config.toml
dataset = "acted Russian speech (Dusha)"
noise_aug = 0.002
n_mels = 80
input = "log_mel"
win_length = 400
norm = "batchnorm"
stem = "single"
widths = [320]
epochs = 90.4
decay_fraction = 0.4
Rows from block 9, named by matrix and row number. Rows with one number belong to one channel. Each number is 128 + 24 x the weight over its row's rms, rounded and kept within 0 to 255. All counts start at 0. Numbers have three digits each.
# filt: filter width-3 conv, dilation 16 (model.blocks.9.filt.weight, 320x320x3), inputs 297-319, a 3 kernel for each
# gate: gate width-3 conv, dilation 16 (model.blocks.9.gate.weight, 320x320x3), inputs 297-319, a 3 kernel for each
filt.189:145124099162115088102116116141085126156130106151108111148147168111130142157117100098116141179160122132113155159125135127124096113132097161117123104158121142134165098133153137140077153148145156129136157128124
filt.190:115137117079134109115169138152130117129167122103148118137130113176144165101134125142113114123139124190134124124140096077133115086125142150148116130132135178118123112088125064123107141172149142143151146143128
filt.191:091080166117139158141140205103140092134137158100144145102102117104112110118144125119185147090069068104131093124103141131127152142123134139141129133123157092130112132120120143133162077101114133154095133135156
filt.192:108133148127179168107147148134124129111138110142140096107104119117126158139128167184182195122083119158102146076114111121144151104124131157139136121148140150121132099126126133153146090120121158113111120136121
filt.193:114126170136149177148151137158131148129164154111130147134125144154152130167137168167181133104105145126146116096130135161118126138117144161143124147135126114136125127093131136134143153119171136151155107156130
filt.194:107110158150149173138105136148105130126106109131124083103099118116135136152124152169140129117122153106129105110114131162153187177138136109097087151132140100120115138137153159155193105093117125093085097104127
filt.195:139140151174141140138115115126142152168122119132106110115137112136140164158140138122101124115150146060091116139147125157126137196163134131123127149130097063091116117141140171155139141155169140121121120129124
filt.196:081117153109083112110081125138150120132101121136122118137149161121148164114140099140143112100136128117184113128116150103092097132091129130120084142115134110155124156125148100068102147150162124151128105114145
filt.197:107121107101146148132166123125129144119145119138139148159165144145101116100154155118139185118116094142106132143135087096118127092159150114141155123143142125100111138151137096121134158129096135152155140101090
filt.198:108118104120140101121117109134155136093132123115153139121113113130117126105119109172115115105121134171137182086160153113143111096100069124143159154118104149148185119117088104127099093154105107097138116139162
filt.199:135105060139184118131191130118097125133177110148196138128117125124093114111154151140136147126098104149093132135145133154158137112137122140168143138129115142087119123075123132152126146137089112169164131139125
filt.200:123126128142142188152128162094110159133118190143121164080106109135111113089127179142139157097115115101129107154114114102114137137128129133132166119116117102116106115129085127132135099113112122134155141131138
filt.201:133108138141121153139130170133140127165128185120091115106103088157173157150146154095116144145124119134145123151113135148129148128120132159152160097097095127116113103101087150138169153137119159155161153130160
filt.202:149140094158174133147117139093138128135123136138145177123105115113108095112127119129141136139145123103103148120102151138153117165157124140148191169146112107111135134112079151139113106132126141112145103086116
filt.203:118129137104060126137086137097111149135105139104115123117123094127156135102086125101121137125157126114182156172140107137106127124079101122129148126097125112181146116102095125110111118113129114138141140166137
filt.204:104077091111112111131129132108149119153140124114127124128123115151155137118120123110116154133111136111125177135167120101075106142109098119146163124107102108115163133123105128085107098144120151179166149143128
filt.205:114133149119142148137158166128128071149156182131152118084082125127123133110157128139127116120122122125140093162133144136147159119122154171162160094087142127134110090088105127136157089119106105133109176169153
filt.206:117151148149130151135137124125104125110121116172140159174149137090125104148102139161138126094113124114125098086166095144141119147123145114106071149174158116146102146148157129126135149127154162060136097118106
filt.207:155114129143111083135115091154136157158112098164115117117130163106132144163136111092148121164153146135120186135107139140148103128131084145138087084154104128117182086124135146138103156143154155123119154114161
filt.208:117071080109088130117072109120136118142069112126110122165154131124153149135139116104142135138138109113134109146115140099116102136138145116098128128138130111133105125155144116111110129119135125107131128088086
filt.209:108114108081102138089104145116120116121113112146131179122119113096129084097111104125131145135121103174119152124143118078121130073122098117103124106135131167121161126151119084129117104136100125132122155129125
filt.210:120143105169103101125086114148116142135127117137117096110134108142150151168124124144090140115157144143140177143140113155117110122121080165144140120114054144148152097116108140118095133163115125110137133145138
filt.211:117091112124166116137180144129147145140160159127151132117119155128099124134156145093145136119097113116151160121106133127153084143117088098159157086118090106137166150115098116127075153095109109152176108085134
filt.212:077133155128114139114132158119087095139102145114112136126136104147158132124080127128110107095147139121159128132128157087137135116098122165115126108089115122169127106119110091114147150155136163096117113158166
filt.213:137122089132111115134108096112131132118093102107120127147135143143142129117126128144160116135137106103112143110121123118129105140184111083096106178200138113095137156179139117128092111123148122145132109064105
filt.214:133132148184133134118117096150164097115114119145124122145167143086104123163155120159132144125125136081147110081106111147119155162121164085125091155136150093135125182145164152135151128114141137162110077108134
filt.215:127131141154162182161133148117130122151148173122138147109097093102132083120134143134144135084120124141134106161103141150153149110125150147156184154110148126128109115083093144148162137125101115137129150149159
filt.216:161138130120134136093122130133127139108122108124115125168170141113101110110139129099096155154138124107119158103118049104127106154144125099118131162166150108135153168171152129131110113134119130139153103102088
filt.217:152137150175144157145138148157113136144105116106101125116124081143150142183129138103169124147163143103122138149079127160150166165158134138121117114131134111120127122146139184149153119131141116143124135122126
filt.218:097141147126110124175121179156100085150127119180136150096112097069109092165096117135114146083141122102090137115125111118097160121154112172129117141120144099096131103123123126127142112111107182139082102142151
filt.219:180178166129166142114140129089125131100123127116120139145111133127126107111125116111140128157138139097145130128121103122181111152111120064109097155148178108144132156126142147162113118117126098088131123144119
filt.220:128109157151113112146116138155134102157098123136139115095104103100119110175098090142167109094097128138135135126109143157153140114113126144117141141163137121145118114137133172131131107149097151085105135113133
filt.221:104111170130129133143124155108150120124161121131147124061074084126121138120133105150152139108127131138133128125131133108105128105109112161157136106062147132119132112093109116125143110096072129160094135154166
filt.222:086089122093085159072095149144139113107108160143101144151127089125142112121121112143128116115109146097161163130118140089080152135091103125129163135103086104167168145118086104072162134113106146136134105134166
filt.223:110058094143130154168137161119136148145140183093119150093113107145173132148145171159179165105081102108124128133123133146120151147119145152157155141122111100127117103111109158120160102141129104146160127125129
filt.224:105121122134125157133154141162127117146180147151151148101119134112116103145139148120104113098117112152142112155157164112121128095101125175153146068089117153135122101069111114116140119167132143145124162161129
filt.225:124130098160117097146117086133213126125120105098145122129140151142138149160155102138114126113139124097199155122149122157118091158077103149156117151103134117184162125107149143109078130166134133153139112159109
filt.226:133111135173160102165147146130147124179152143182150124098087117080127130147138116128194126111107138100129143106115118125158124135132116143160116125126108097118151106099119155141112113094095167144100115122134
filt.227:121115112183139120195121148177135126175153159169140139087109099112125119165134110148137146099113132092123118165137145184126120154121114154161160141119133102105123121118096158131124130116126135133136096120149
filt.228:123113140174148112157145117115146140176127132146149129100086116113126133186186147145135095114097139085127129117116137146156125166127113163151144123126111083118119090123111168151141096120142150128167140120117
filt.229:169138144185130094161174126133143134161132148153123116080100123114118136159151116120115124144144143112158118132133136188124107158123116144149145112114127115143122119119122204112113119100115131115140130118134
filt.230:144133125134157178143139126105091122108110134111109138105110124144138146120118157112153159121121117127102075109081112134168171135160186099125130115140145106102094157136141148148174108100119116082115130114102
filt.231:156182148141125145146110128148141126165130149152132167120134112095131113158128133124112111149186134142182137112120169128122142123100110143126139118116114140182148094108096133129143116133159146152141134169166
filt.232:116140150141144143132131133089127117104131154083072097138124123177146164124149153147136125089143163124076135107126118167185133142187139089122142165148116133083141166171119133212144145121148094153117094118124
filt.233:123116158163153145169158137122146127176165135159138122108070094124131138159157137128138144121117132093120131130151110117144172167134131153153150130101122076114130114106101151162167123088091134145142124140136
filt.234:122123136146118098144126121144129119195155165157101108124132147123132110151112107085108081131109160129113127163155158119102100131138125151139146098103085122109126112126121135117125153100092179153100156148181
filt.235:146119149162148134121097090121139130136134108161147148160141151077120109129124133132124085158134166127089136122096152145144120141166141136141133136158144136091147133142147149141129097165177134179125103087130
filt.236:139139116121077065079054084145138097122096095130122148146165147122117131128111092080093112155156146113124119160110103100088076124124136114095104127125141124132122158155146123102090136138143139142124110118124
filt.237:102147161116121151140146159109161118107143175135121138125125095160132138107142131137129111083144134156140120150116173132113141082123125142169155132086099150115127122113086098126162143135131122165112147138169
filt.238:090081145125132098122135135120155073124141128140175144107128103105098106127152086122181096106079132124139129168108163133123129114115111160170115131114116119145140082103110132121126080123129142162077130105180
filt.239:109085081146114097115089113111135082140119124120082108118139092150172155150132111077105111117138113133105152153144142104117105122161095167134167076098097117088131082137103125137128128150106158145140118117152
filt.240:109166141090132132104121108154114113120111127144133132154136152145155135098110115129137104150160154145171143152150153093141126108086106109122131147125145148203170128111122079106110163157167124099104142148127
filt.241:125126119116149144105135124134139129132138116121137103154156157166129149114137152101134160137109125143109091151108088124131150119156172105119100130142152148114098147156171116132162120146136149171142135092092
filt.242:084111072105113101127130098134113120120131094133152136139133127105101094125114111134110111123102127152145162137147123078106105075098101180152118080118129153146142103111125074107095122141093155123140147146142
filt.243:183170168155127155145141126119132141136130128110101098131158162169144155128107126117121134133151125156133079164129160103118111088108156130112108125154180161142091111142169114150141139156165111135113141136126
filt.244:147148120124165099133151136142124126135159113136164152119124134112102131130127069141106162134133104175111151103112129132116097102140101141134109143160185166120165091111139129150081107115118139135101130135126
filt.245:145139122093163121136150128076111095142149122139132127139099110094085099109134112042101098150124120171081134206135147124159126086157118115123139114138115173094147104113107131175119111113098075129091189128158
filt.246:127115108159117115137126132139104142153095137133089130116134142120143126177134121142115109149138103096148098100104134147103103182134151146133104128149113073118090121139148163119110116090161191147126092127096
filt.247:114139085162131158157123144166138139146141132126110134125150117146139155169149156165110168127125064080145097086126120131103122186124146138128151123065126067122090122114119150129127147149114164134152092173117
filt.248:156159121115134107147121121123160115130129146125148131109110122141133151116134117114089129131147115160170129152144133172139104092074097130137152121101119155177137107114114127132119130149097087126157160177141
filt.249:107165140113123146134177158163107087129119132188136145112115097093090112147081102119133148118104111169149129120138116124130133099102131176112145092158137155147116089129112110117147102108117172075109128156117
filt.250:116115095109125111097141111097122131125163123158161154124116117110106110104127132101095146142129095166134182148179127098138099074122091137154150107102102154151151090108096081131092109160129137110146162138138
filt.251:142120111075146119097147097149129172136153130114156161153129155127096128105134169115135167145111117158109125135118095087110095102123133112129130098131139165114122137117147089132109140133164158142170163143082
filt.252:175155140142176114144133105143131108135144100140144122137151138090098106135160118116136115152151127158073148143116117137160107123171104142125129122137155155094146118152141158184110108155124121178129164107127
filt.253:075122122111127139118167154179098160147179144142158126116103125138104127151116164149121157106107128123115123126192108114133140125106142134167152074108117137150112116065114109130145174103136152109164132174123
filt.254:122125148145141186158182191138134116153162178124130116100106089132139126143122146145160132108104134151140091124143129132148181115109138141155154109130130130154111111103091119146187120103121120094135125160151
filt.255:146162121134169129143118114100117142125139096153164112115107132095088110125142147141105147100141114111068120120120087136129140135178130132123110161141146113075133130132141144166137071117099127151118128148116
filt.256:094103138151134116123125139115141140126090194134103159135145121085131122161133119116182115090077139122155112150083170117101131141107127146126130103114133105151120109147111139109145087086152140147128126122158
filt.257:141128163105162150079128144135138127103140112147149122122145130128106153100158100133143201156099108129124109105131098081097198119127149123154107099106182126127136141112167098118153121119132150139061126092105
filt.258:085092127138124111167138149112168116162170157144142115104097111127134144119137113138125151082101120110123123163157123147116131129113136179175154131106126107122124108097120133113140150140093129161147121133158
filt.259:125118158125137155137128142125149125125141163109118142160140145155136112116163159110148140128139154107130113149101108093118149130127155119134123120125127112144115134140122111125154150120145152160138121101116
filt.260:119147134088155120126172135120119106104136135060110102137093099182155185112098085125146112126142151144147161140142153111182137109112108117125147137155110133155167148118100107142131128110152090067082108147155
filt.261:126104089118110093113108129100110137127083122151129124128125142123124122133098097126154115137124124097122182130083157123112107163138071126090133136132106098106155116145112146106081105119093145125144138097155
filt.262:096096155113117175093121153147120109133138165110096131099079087136153119149108127122142122145124154140133119133134135096140174116127138163152142054086099122123128090101096105135168136098120162099121148135154
filt.263:113132127089120109101130107111124114099136100068111114181159168175147134105133117118116126136165145133143160116099106116130137136131134072078062140128127143148158172145190104147131139151138120151118117108112
filt.264:124145125120140140123138108108107110190148122182132116101106146079100110125131134093105140145137134156113094180137122143177152107131148164125116116137136162122107078118145142173150144135112147094099168143123
filt.265:106145154085112140096070125132112119139120129108120094205165165150148153126103118137130121168158153146146129112096128101125141123129146087093092123157158165153146140158155104125139147142145138104136143127107
filt.266:181149110150141101147149087118127168129117107133154138111108128132123121141135134120142105133092119121135163093108147137135048173140081131144160168158094122102143118129103150138078098139140109133176129129141
filt.267:124141150078136131119150122125136120143154123127143101100102118169137155117141128132107101135164155144168115142138164097166127083108136137149131079092108143169113092094116087136149147150140110085127158157158
filt.268:125107131176152142129106130112176124135137153127154144096134128104093117131177138174161102130133134087156107115131143162108123173127145110166113164095127084125101140114129173125145103149135126166145101110130
filt.269:087107156110149140149122127122161143083126118097105127135140127157133159117178133155150151121140138125102102087094118165141134140171155099138105167133158109083099168131164135148148113131150101177107099087097
filt.270:132127130157159079147151127127137134139167122101137105121092136165132154140151114129118109118129146091104170119137152147137097179157105127151128141135078080086141138099106170167094114127109138137108098130171
filt.271:111112144125119108125108095137174126155146134147117124144151151115123146123148109137123094101137177121159147134116168107110086124117104205173146131091137131151162119094119108102101125123157162176148122105149
filt.272:158141159165151124160141148130156094161127143165115113126117112116138129138131112160174126137117141079109105123103119185159165168148157120133110144136141091121116135120140201151153154086124122109087110120120
filt.273:094138137117058128144072141169147131141114150101086112133133104132173139145102112156103114107175136125148135090123131087061134128128142139093105116104121108132119130165133108086141103145087183120106095118133
filt.274:104130167134103154135118156170153102129143133101130160134140104127146129153127119162128121122141122150151118098137182082098162114098130132154116113109163124167129127092118099106159101146111182147072105141143
filt.275:147118128153077153136105130151112107134106165134118129142132092115155120162093119106143101129121132109149135135131178138094153146114100105112145116146109121160133122142075142090137156132098114098138134132159
filt.276:060121158116066079131106113156150109122099130123104093119158136139149151156124104140127113098135170153136124089118163125112128108124135115100120116107115143150133133166134096115137111136107154119106096129166
filt.277:142116112161136170148138177137159154150150164132132149102128098129132107177157170104153156134120091109137120140136148158116167146116124157174176125122116107123120119108097162122157131127102144155127127130126
filt.278:155136138165098154167115154151099102133080134104127140117150127116134123164086137151150120123154130143146093127085154183130178121118147130084098139160162136149095117152154164115166084124150111089104146117107
filt.279:112099142121120127131087115103119138155106113111066091147148128145159172150154143096103092157147152126092169143114167129116161136174110168130126122121091123094156114132126139120134144168156150158082143115164
gate.189:093098105121132129132140130103122121150130130146159125086074097134118152129125144110111104101094118132128131165156134102132128115099121165153163123101097123127127073090107125126132113135144144091127134136102
gate.190:116166113116136163093131171125141124068116133099133109163153106118127127105143143153116175117135070139117091100141117127154165139140152106111122139155185139115088165154136116153149100145094096139116112124100
gate.191:141140128146142134110115133131089051105103103132142159132131122112124109146089060144147125142115133151137127079117141137123135126125131114094093133145194147164148135140139134118115100142117156104081126129128
gate.192:132146109131185114129147133102154122120153110098144125145135140132115138144219130105139140135131110104110158114102104138150114146159123117155128120108127104108142162129144139172122112150108122185132125105120
gate.193:151141108115131148152139144120116121170122127179128156105112110108117104119119135094140158133109110130131136187135116127134154100115137124120113131124125137136123099129123130145154146086109116116138172145116
gate.194:102105098127107155156156171157124131152157156141128151111111084098133124138121123131174180047087099139134124151111167103113138101112130154137179118154143126141118103128103104115152092078101127169118132132132
gate.195:162156146096082118112087115112112161095144129110121099147144163121144100092087182098075101165171141143144141090148102069077124133116114112130119133117103138154145145121142091105128093151138148143166126156125
gate.196:111168142110109124115103107099109163103083086128120148161152127110114114082080139130107115135169133121165168137134101125149137123094105096089093145111111137188161159161143108119103125140135103083134117147114
gate.197:087159137099140135100162138136100141097180136141167157117109094140092094144125144173117127114160142161105129083145129105164150110145124150128121116116100143106136118101105092160140100104126124087120114159145
gate.198:160151135117139124099141134115110140116134111091070059181167172150163174133126153117117105188146142140104116126163127119140146129166146094102093123121145142121109155168198127146127163159176118098126131108103
gate.199:124095084158146144157147133201189124125123153142150152129134133102123107180162132141162147110087100122156109092094127129142126128113149113162146148157147111153106135136136117120135154137094176179148107086093
gate.200:138168164121125144119116137144114092098135142113160135130112123115130110129098124128100107128147143165129087114184148123140143102105150118130116118167183154152092125104126106130159079137099124087109137160159
gate.201:119110165105137104119154135126136107091123131140154147130120141134110131105118085171170081112080148108157141083136148089108091146095103099164135142134111105145160157109105096090100164096153106111104104121169
gate.202:108098109129125100123123104134156150143138117149122099122093161107147132144125148111129106108111136142162186120147136103119096112072117143164141098094087118153159120073129100103111126114116160146148103150140
gate.203:122126104114122105113121095142152162117124080132108122179159141147116143110149119112139163113146114112127134144078098110109102140151122137126129176098147132121138181146154103130096164119151122175114091107087
gate.204:139126134169149146143113154147139118142078130112083146139148103135160130161128122148159164112100108114137149108088128154113152145117106135118151166129150124133143136158105146090141135158138139101122104082126
gate.205:101112082142098127123091117164099115136123124140123128116154148123156131145078132161114098106142113161126118087152139089099094122126140164126159106150159126142107101144135109117113088121140177116173100141093
gate.206:118091133158159147154151169133130147128123157158160158082076103102099105153153169150172168111050098106136097128115101178149135154126146163164150131126163088116093106108109175131131069100110153106156124099124
gate.207:108115084122103100147111149116157140132118125096132138127122105151144123112129120139113156112128104143170184119152129148119096122089052121133153120103117121157163112112092118106100111131107144134136129140146
gate.208:133129130159109124176081115112125128183080118132090119108144125108172117140107121099129100154171135132123128146125132187134140118120116141112134133106099128139142093155120181120127149168100112096105163137134
gate.209:139081108161135112160101070115141151112110103134128091100128152130127125102106156154160123107106126124128143161114097160141089128132117139148140140130099141108138120124134141129083104110129060153192123089108
gate.210:115113108123130102099137090130174176104141112127134130154139158153129167157152133121141110139117126147179136116103136088099067120109114142160128115110120139161132119117132100096077165139202162148164096125101
gate.211:114133157127118137145152157160148140154155158096071111119112109177174139171168149105142134131153149128138141166120130125142163125130122154151122110087094118130133111119099134144147156131134147134103136155166
gate.212:129094090157128150145129123104127178159117159134092129113158144099115141155152169139146150142142116126162131109083118098100123134128133157128164122086150128146123105127112119105123101089154137176194120129125
gate.213:163117119137118115155148122103127174162144130169114120101149169110121110145127165081121161147123157108109145166133080142116105158144125138131151133165111104108117120139146164125121112101106124152193139126109
gate.214:120098144161129156182141155105084118171148139149149155091121086099116127144128155129157163087108124130106133136110123139114155144152123165148156103131092101091119092104098143125157086075106141126138153140140
gate.215:148126126046123120064128113171139171076129109137144138167151155148103107106132147127095147156113116181139123134144100090129125099123143122117103121119138185136110148134169077122117130131117122121174144142107
gate.216:162117097108111089137085105076105158144055134139101119157165132115140144108121129108124152146130120117147177135123109131125096126125078126096153145124092120137166135162123145128082110132119132086157144109135
gate.217:105129181103122145124143121136103131128152133100128131125119121152125151114105120104113092119139174175140125149154147077111139074096133135141109109120111172140141101100145085126157136137175160118146146152127
gate.218:096105157078127127127124104142128148108146134158150136134127137123103111094135134107122109132121160213099136134158119090122121044142117126131119109158128194112151123119124068130129151119144134163132136096138
gate.219:097128109135105132131119140076090151155111144151120165093110105105138117122111139105069122102153119096109160139148137113139103150139078147112176130121079098127148110134064140144103128150148132121152125157149
gate.220:150146083140139113135163132115140152135155122115146118101090087124125126121134133109112137132140090092126181131122099166135114145133079122153158151112077102120149137108101174143099129107084104126132134156138
gate.221:138134116127127148131104103110110107129093100137149121152145154115112115117119132098096138150146137137121116147122083147123146130155172120075094154144165134129121140170159134113154123167131127106129118108093
gate.222:152175147128155123130130119111112116124143109133109099154156137148153145128148137126148118128161150100072140120082145118147128152207126117108131170158143100084141155165130127164140155140121124135111103081142
gate.223:138139095102115146106102163125110123120110146129104155145218113113116112117107114116101124156164093142114125120096156095090141123144116117098166155134122134118138142169119102115116138156139151150147116100118
gate.224:163123095140119081150094120108133131154138134143132136111143095131155170129153120085135118138130120133127142169134156142119099113136099148140142119119084148131131097109093161126101130160137119160132183142170
gate.225:143133166097113092108114076107173124101128100089129099143159166157150162086150124081135113145143188129141161121122123097111104104124118101117094139124137135136168141144153099108110123177139120156123120095128
gate.226:157135098128137103116139105129129158093117098093110081155160177162159163153142151117126154162148139126148153130117086145137071145129125100120123142129119130150139165138157141134065161163157121132152105108103
gate.227:156183151184174154174161169149113099151161143136132120111103103113128118161139132165113107140152127121115117116131144176182149138141130149128133145125129128117119108130126180190154077116094106122117131118131
gate.228:119123110057138160092126127107152130074109121105121123160131107140126132065144122077141133140114129139138111170094129083141150096124157112122127142129126155139106151142141078133146146144139085144137141101090
gate.229:129104106162168125145147130124211125143160127131139121122128127111108151163221122118168143119111104107104117123125141135149102139163114140166129130104153119094110125124120147150106111148140121184125121097137
gate.230:158154146153140164099113136145136096146125126152132107146154142114103133149151137143131151165154127117113087122125094150162154141162173118128105136137159129125088132141156167162166136126136139133135104135108
gate.231:131122173088120140069124120124120148109117129140142161154165147128115076102125142108080108179149175130126151109158103099122145149134134093113115122148133135143153156145139111112129161160121140131138105111130
gate.232:121154121122141103107136108146135112147176130142164124105097127127107126114139102142106145122149143148147117136169137106115074107105118155167139091104134146146124104066113116141107123098125144147144139177159
gate.233:114111056115117121114118123189159143105093113127133149164160121124132123165138142164142160114083076113121144083099119115122127144128124111125156151163140106115142161142110113130107106115110171142161107121114
gate.234:144123148135136160145119154125151114111099155097105165151152109170172154132166139138167121130141122127117126137080145162111147152137115119123130169131144135119145164163109142128141136149144096147109119109142
gate.235:115104102126144123147144147135094107138207151126139131077109099122106103129144131140116130083116103146085097119178157125127122104166128157162141108099107117078107114097100116146128071102120116134124152151153
gate.236:151145159123105160134113140123158130126098120085087136153150129170168126112136120133168112158158112111163126129106129132145140139130128088102090163139171133164127173160136139136144141126119108127113108092124
gate.237:081106125144141122120144123136176152115174130124146122124126118149121155168188151137160137117122129149117126119121112125123113131149139147163135095133124125111122120125130130143138133129122168203155105095110
gate.238:191125130130146157138180145104117079109130118131118143102109109131114123117119104131135174141085116107124139126123091167125149165117120082122095200160139114122148128130131185128122128102142093117079125105103
gate.239:134137102106136144135150135154146143159143120090088088102093116165166188142132180092111154134133112131131135169121095117165145112128138167134140103131103128125102101103121133176154144125122136105178171129107
gate.240:124130098125113117140145117155128099146163158138158161081110078118116127144143107129136115124131116154129133138162167099101132097109112177169159096107078143129130098093081115123130128104098134147108160154157
gate.241:105114165088124150115149166093127107129136135124120107148136146150130114066095108134117109111108157104128115146162143089115158127116139123135105165117183131127143147131152089119157149134107119129093110112141
gate.242:123136091136110112133100096152121106162147080131110096127114148128134139135152130091079124156165120108075131145145096139127132137186142140133105122119143116071117122133136146144119160132101161167135146120106
gate.243:173174144120167120141144141073159142132113126096123133118116112130146144108160138097133113162142145093142158147114129152183108153150116094131150120109122098150151145120107158158121124141128080138127146112132
gate.244:106103146097075108107089105147110134133082141141107127151159126112122118133095113118142083109119199116120174160134145110092118118117096123111154118133056110134167130140109103095119149129126150111143136143174
gate.245:142131180126091136145103127100122151124100105099099117147129104142136138097110129179122107116141155100153143098095112108077152151113123116131145147122087105140137143123108119086154091106096137129118115111143
gate.246:131105149120098160135105171086132171134112188135101129131128124119128091101106162089125106130116138104140094203137152129093146142108148124126162138109113106126106123118123133084152152100131122134139130123137
gate.247:154157157114151143156145141051111093114116119120114112100091117172138117066114107127130147122126109120138107170125098176166150102125136107130110146133178148127130129125128137138136137102122034096088153136133
gate.248:138135143097133187100116133141114149069088132121149141141114123144135132119098154098137162134127109151111105131115073134182157121141178096098132131181136145139105151162146108156144159170135122094132128115069
gate.249:100130064152148110132166142150155165119159134111156124110090120155152150157139158153135122116110081089116135090164152112148087162124105132170149115112099065103115138116118130150105116121118175129164086143150
gate.250:141169132107102124106078109121133161091086116113135126163142147117142129094103134130116085121151150167143148143104161123133141099122119120104133174157104177151156146153134106118128111144155102126109148132141
gate.251:117124147136150146111123117137171081136116117136124110158143148110122127132167134103160107132112141102118095135097095111138144150170191115099082128162172108102092147160157137142145129110136169157105100086084
gate.252:171164180098143139101132148110114087114112126147154148130104124122099092062101094126133135153143159140162105138114126089113117101096153084105098142141168151169126148112146111126142118115102122108100147135116
gate.253:147151124125153095094134094143142115111141060119136113169137153136121129131159099098110160165150137122139132130112086113131132134131132108133074151137162143138128170123177129152116164132124155169104110119109
gate.254:134134085132144074129145096141143141127169097129109140156113144125122131126141118161135154134129108113104174084137098121132067140149077113156158153133112138118162143116110123129059111130113133132144107124133
gate.255:153145143102106122093099118080110129109132150121136141116141142138131118083106143095108080148146158168153125148163169127143152076114128114133124143134116209188132114120129096135143158144145090109143160154163
gate.256:162127087180155144154145121148132140144137130152113145113114115135134118162132143132149168133119090083120094128126115176119120180142173140138138134128145076088073134112134193129137144121098147121162126130085
gate.257:111103128121139124149173159091107148165159155150123128111101111140113139130133152134138154103097132095112151160156122106140128145125105132165180096099079099122144107093095131140134125082122143094157132148147
gate.258:162146156127135167112120128116163145117112157109152172131126096126097087117145152092147130164140147127151156146113116109123162115108114083119119123147106128153153134141110131129163140122111115080126146130144
gate.259:138119118157096118169096128164118111179133128164151164114133137103110106176118118118105121137155105156152104125146109140095099112098149147134106102102139142168102087097137145112116109112115160151141153146123
gate.260:078122112135125150093124140174144164092125133114135111150155122177152148160152176157131133103137107128098087101104115117123118145168177122111146148129117116098074154123136115148148152163126170144151087108089
gate.261:074061136156095137137100117174119143121107127171143163118154114103119101130093127153163131063092124132143158109115117096099125102093095148133134121152115113148161123143123100101116110136131159138114129107127
gate.262:119138133114151134149170124103100164131185128117171115122109114159126148122138154143129108107121131137103146147156118129151119122136108125155139115152073151118138125086120130156114132127132119152159157132141
gate.263:118116085081138115108144134111136145106144122112104106144130143182114155103164155110079140152123106109122140131147133099127111135134110119134142121106132122104140147125144110125095152121133145146118116125100
gate.264:114104116117124178143099162107132105108087140077096132156147133137167129156126122110124132103122100143132091127103147115127173133138160131111140128106165123132101142153140113108160087140144129123102112107108
gate.265:132109130129130166153159168129126122109126155104102121149161136154155145109135169157138111096112126127088080130132158148131166123164181099131143145135147140087068169154130140131168153127141080137150134116112
gate.266:113068116126129139116126145103127121146140152166142165120111113110124083127133135117155136112078124083103143164146142112114122143146119146136141139123115081091136124143086134122119151112103171177165105113152
gate.267:108104120127142131146127132123147148124086106150127142115128130109119122125138134152166162067085095134137135096082060131158135115119122127128121169150163136141126124146121121119109090068126118112129127093105
gate.268:121129089128162097110127100173126116129118095113128119147138165144125172149147119157173143117122096134100112135102146140156084131176151137111109152184163133111094145148157133158098153138127131129145106079111
gate.269:112097102114139136132120092141132179140137124156141155150128147106103111102117164151151174119106138109131138141151080115116098131109137110157132131153140139146108140116130100104104161116143106125199135116086
gate.270:160143131103143141152140152101132088125127145123145134117094107142123125100112116121107110150130145115105117168161168149176134109144131116101128152128120138113124104140116142171150129150102059056107176128169
gate.271:114140155130124139117123125177104134138120111170169123111103141109130125128077123134131141114119124162171126152147121108112155066075128154127127079135140157175145097107145096106134144138108157114128138155125
gate.272:099112090165132138181136116110125146168130143157106161082101102105146108150130155155141117075096101093120166164130126154141132131126115161149179130121068098111137104120097145131128092096117120144174140132122
gate.273:115150123100152120092087106165174151093112096146156122179151158134152149146158139139129126158152132146118124066099111088133107132157129102091125144127150130110123167148134100130111148177141173140137080078101
gate.274:154147137163121085116120092142142125138130110154146097117142167095101127143137109081083084152158143113146145151158148140137106149123127148143112122107107113135146115121156158144106134119126134116128142157158
gate.275:129076111159137118149125117126150121144103108146143113144127143131128140117145104127144133118098133072125167154139115126118101154119071130163117140125126083134178168135124139102082189137118118141139108097134
gate.276:115150120095135143116159116079115123133155140132140121121112133124121111069129143104099123139151159162133155181163126080121112080122108137114143113104105147124141089115112080145131078098090107126153176163136
gate.277:128151089128123145111127145102078108084111130145138162123130093123100097098095118137094129106132083132085118093137146121151146126161131099089159154182142131102098142157101108145136122120103125067128101106116
gate.278:118108148099113167110119169119075118102128165115131144119100123137120100112095146130107140117104131155122120125161119112097168116122145135139140112121132139120122114106106112101172104108103135089105134133180
gate.279:115130141085069089110119086130119155141124110102109107156156161139156156134085123133148094144137159141137147119122113070081105100099120117111101119142127157137141134133145080081097159149168158118146123119131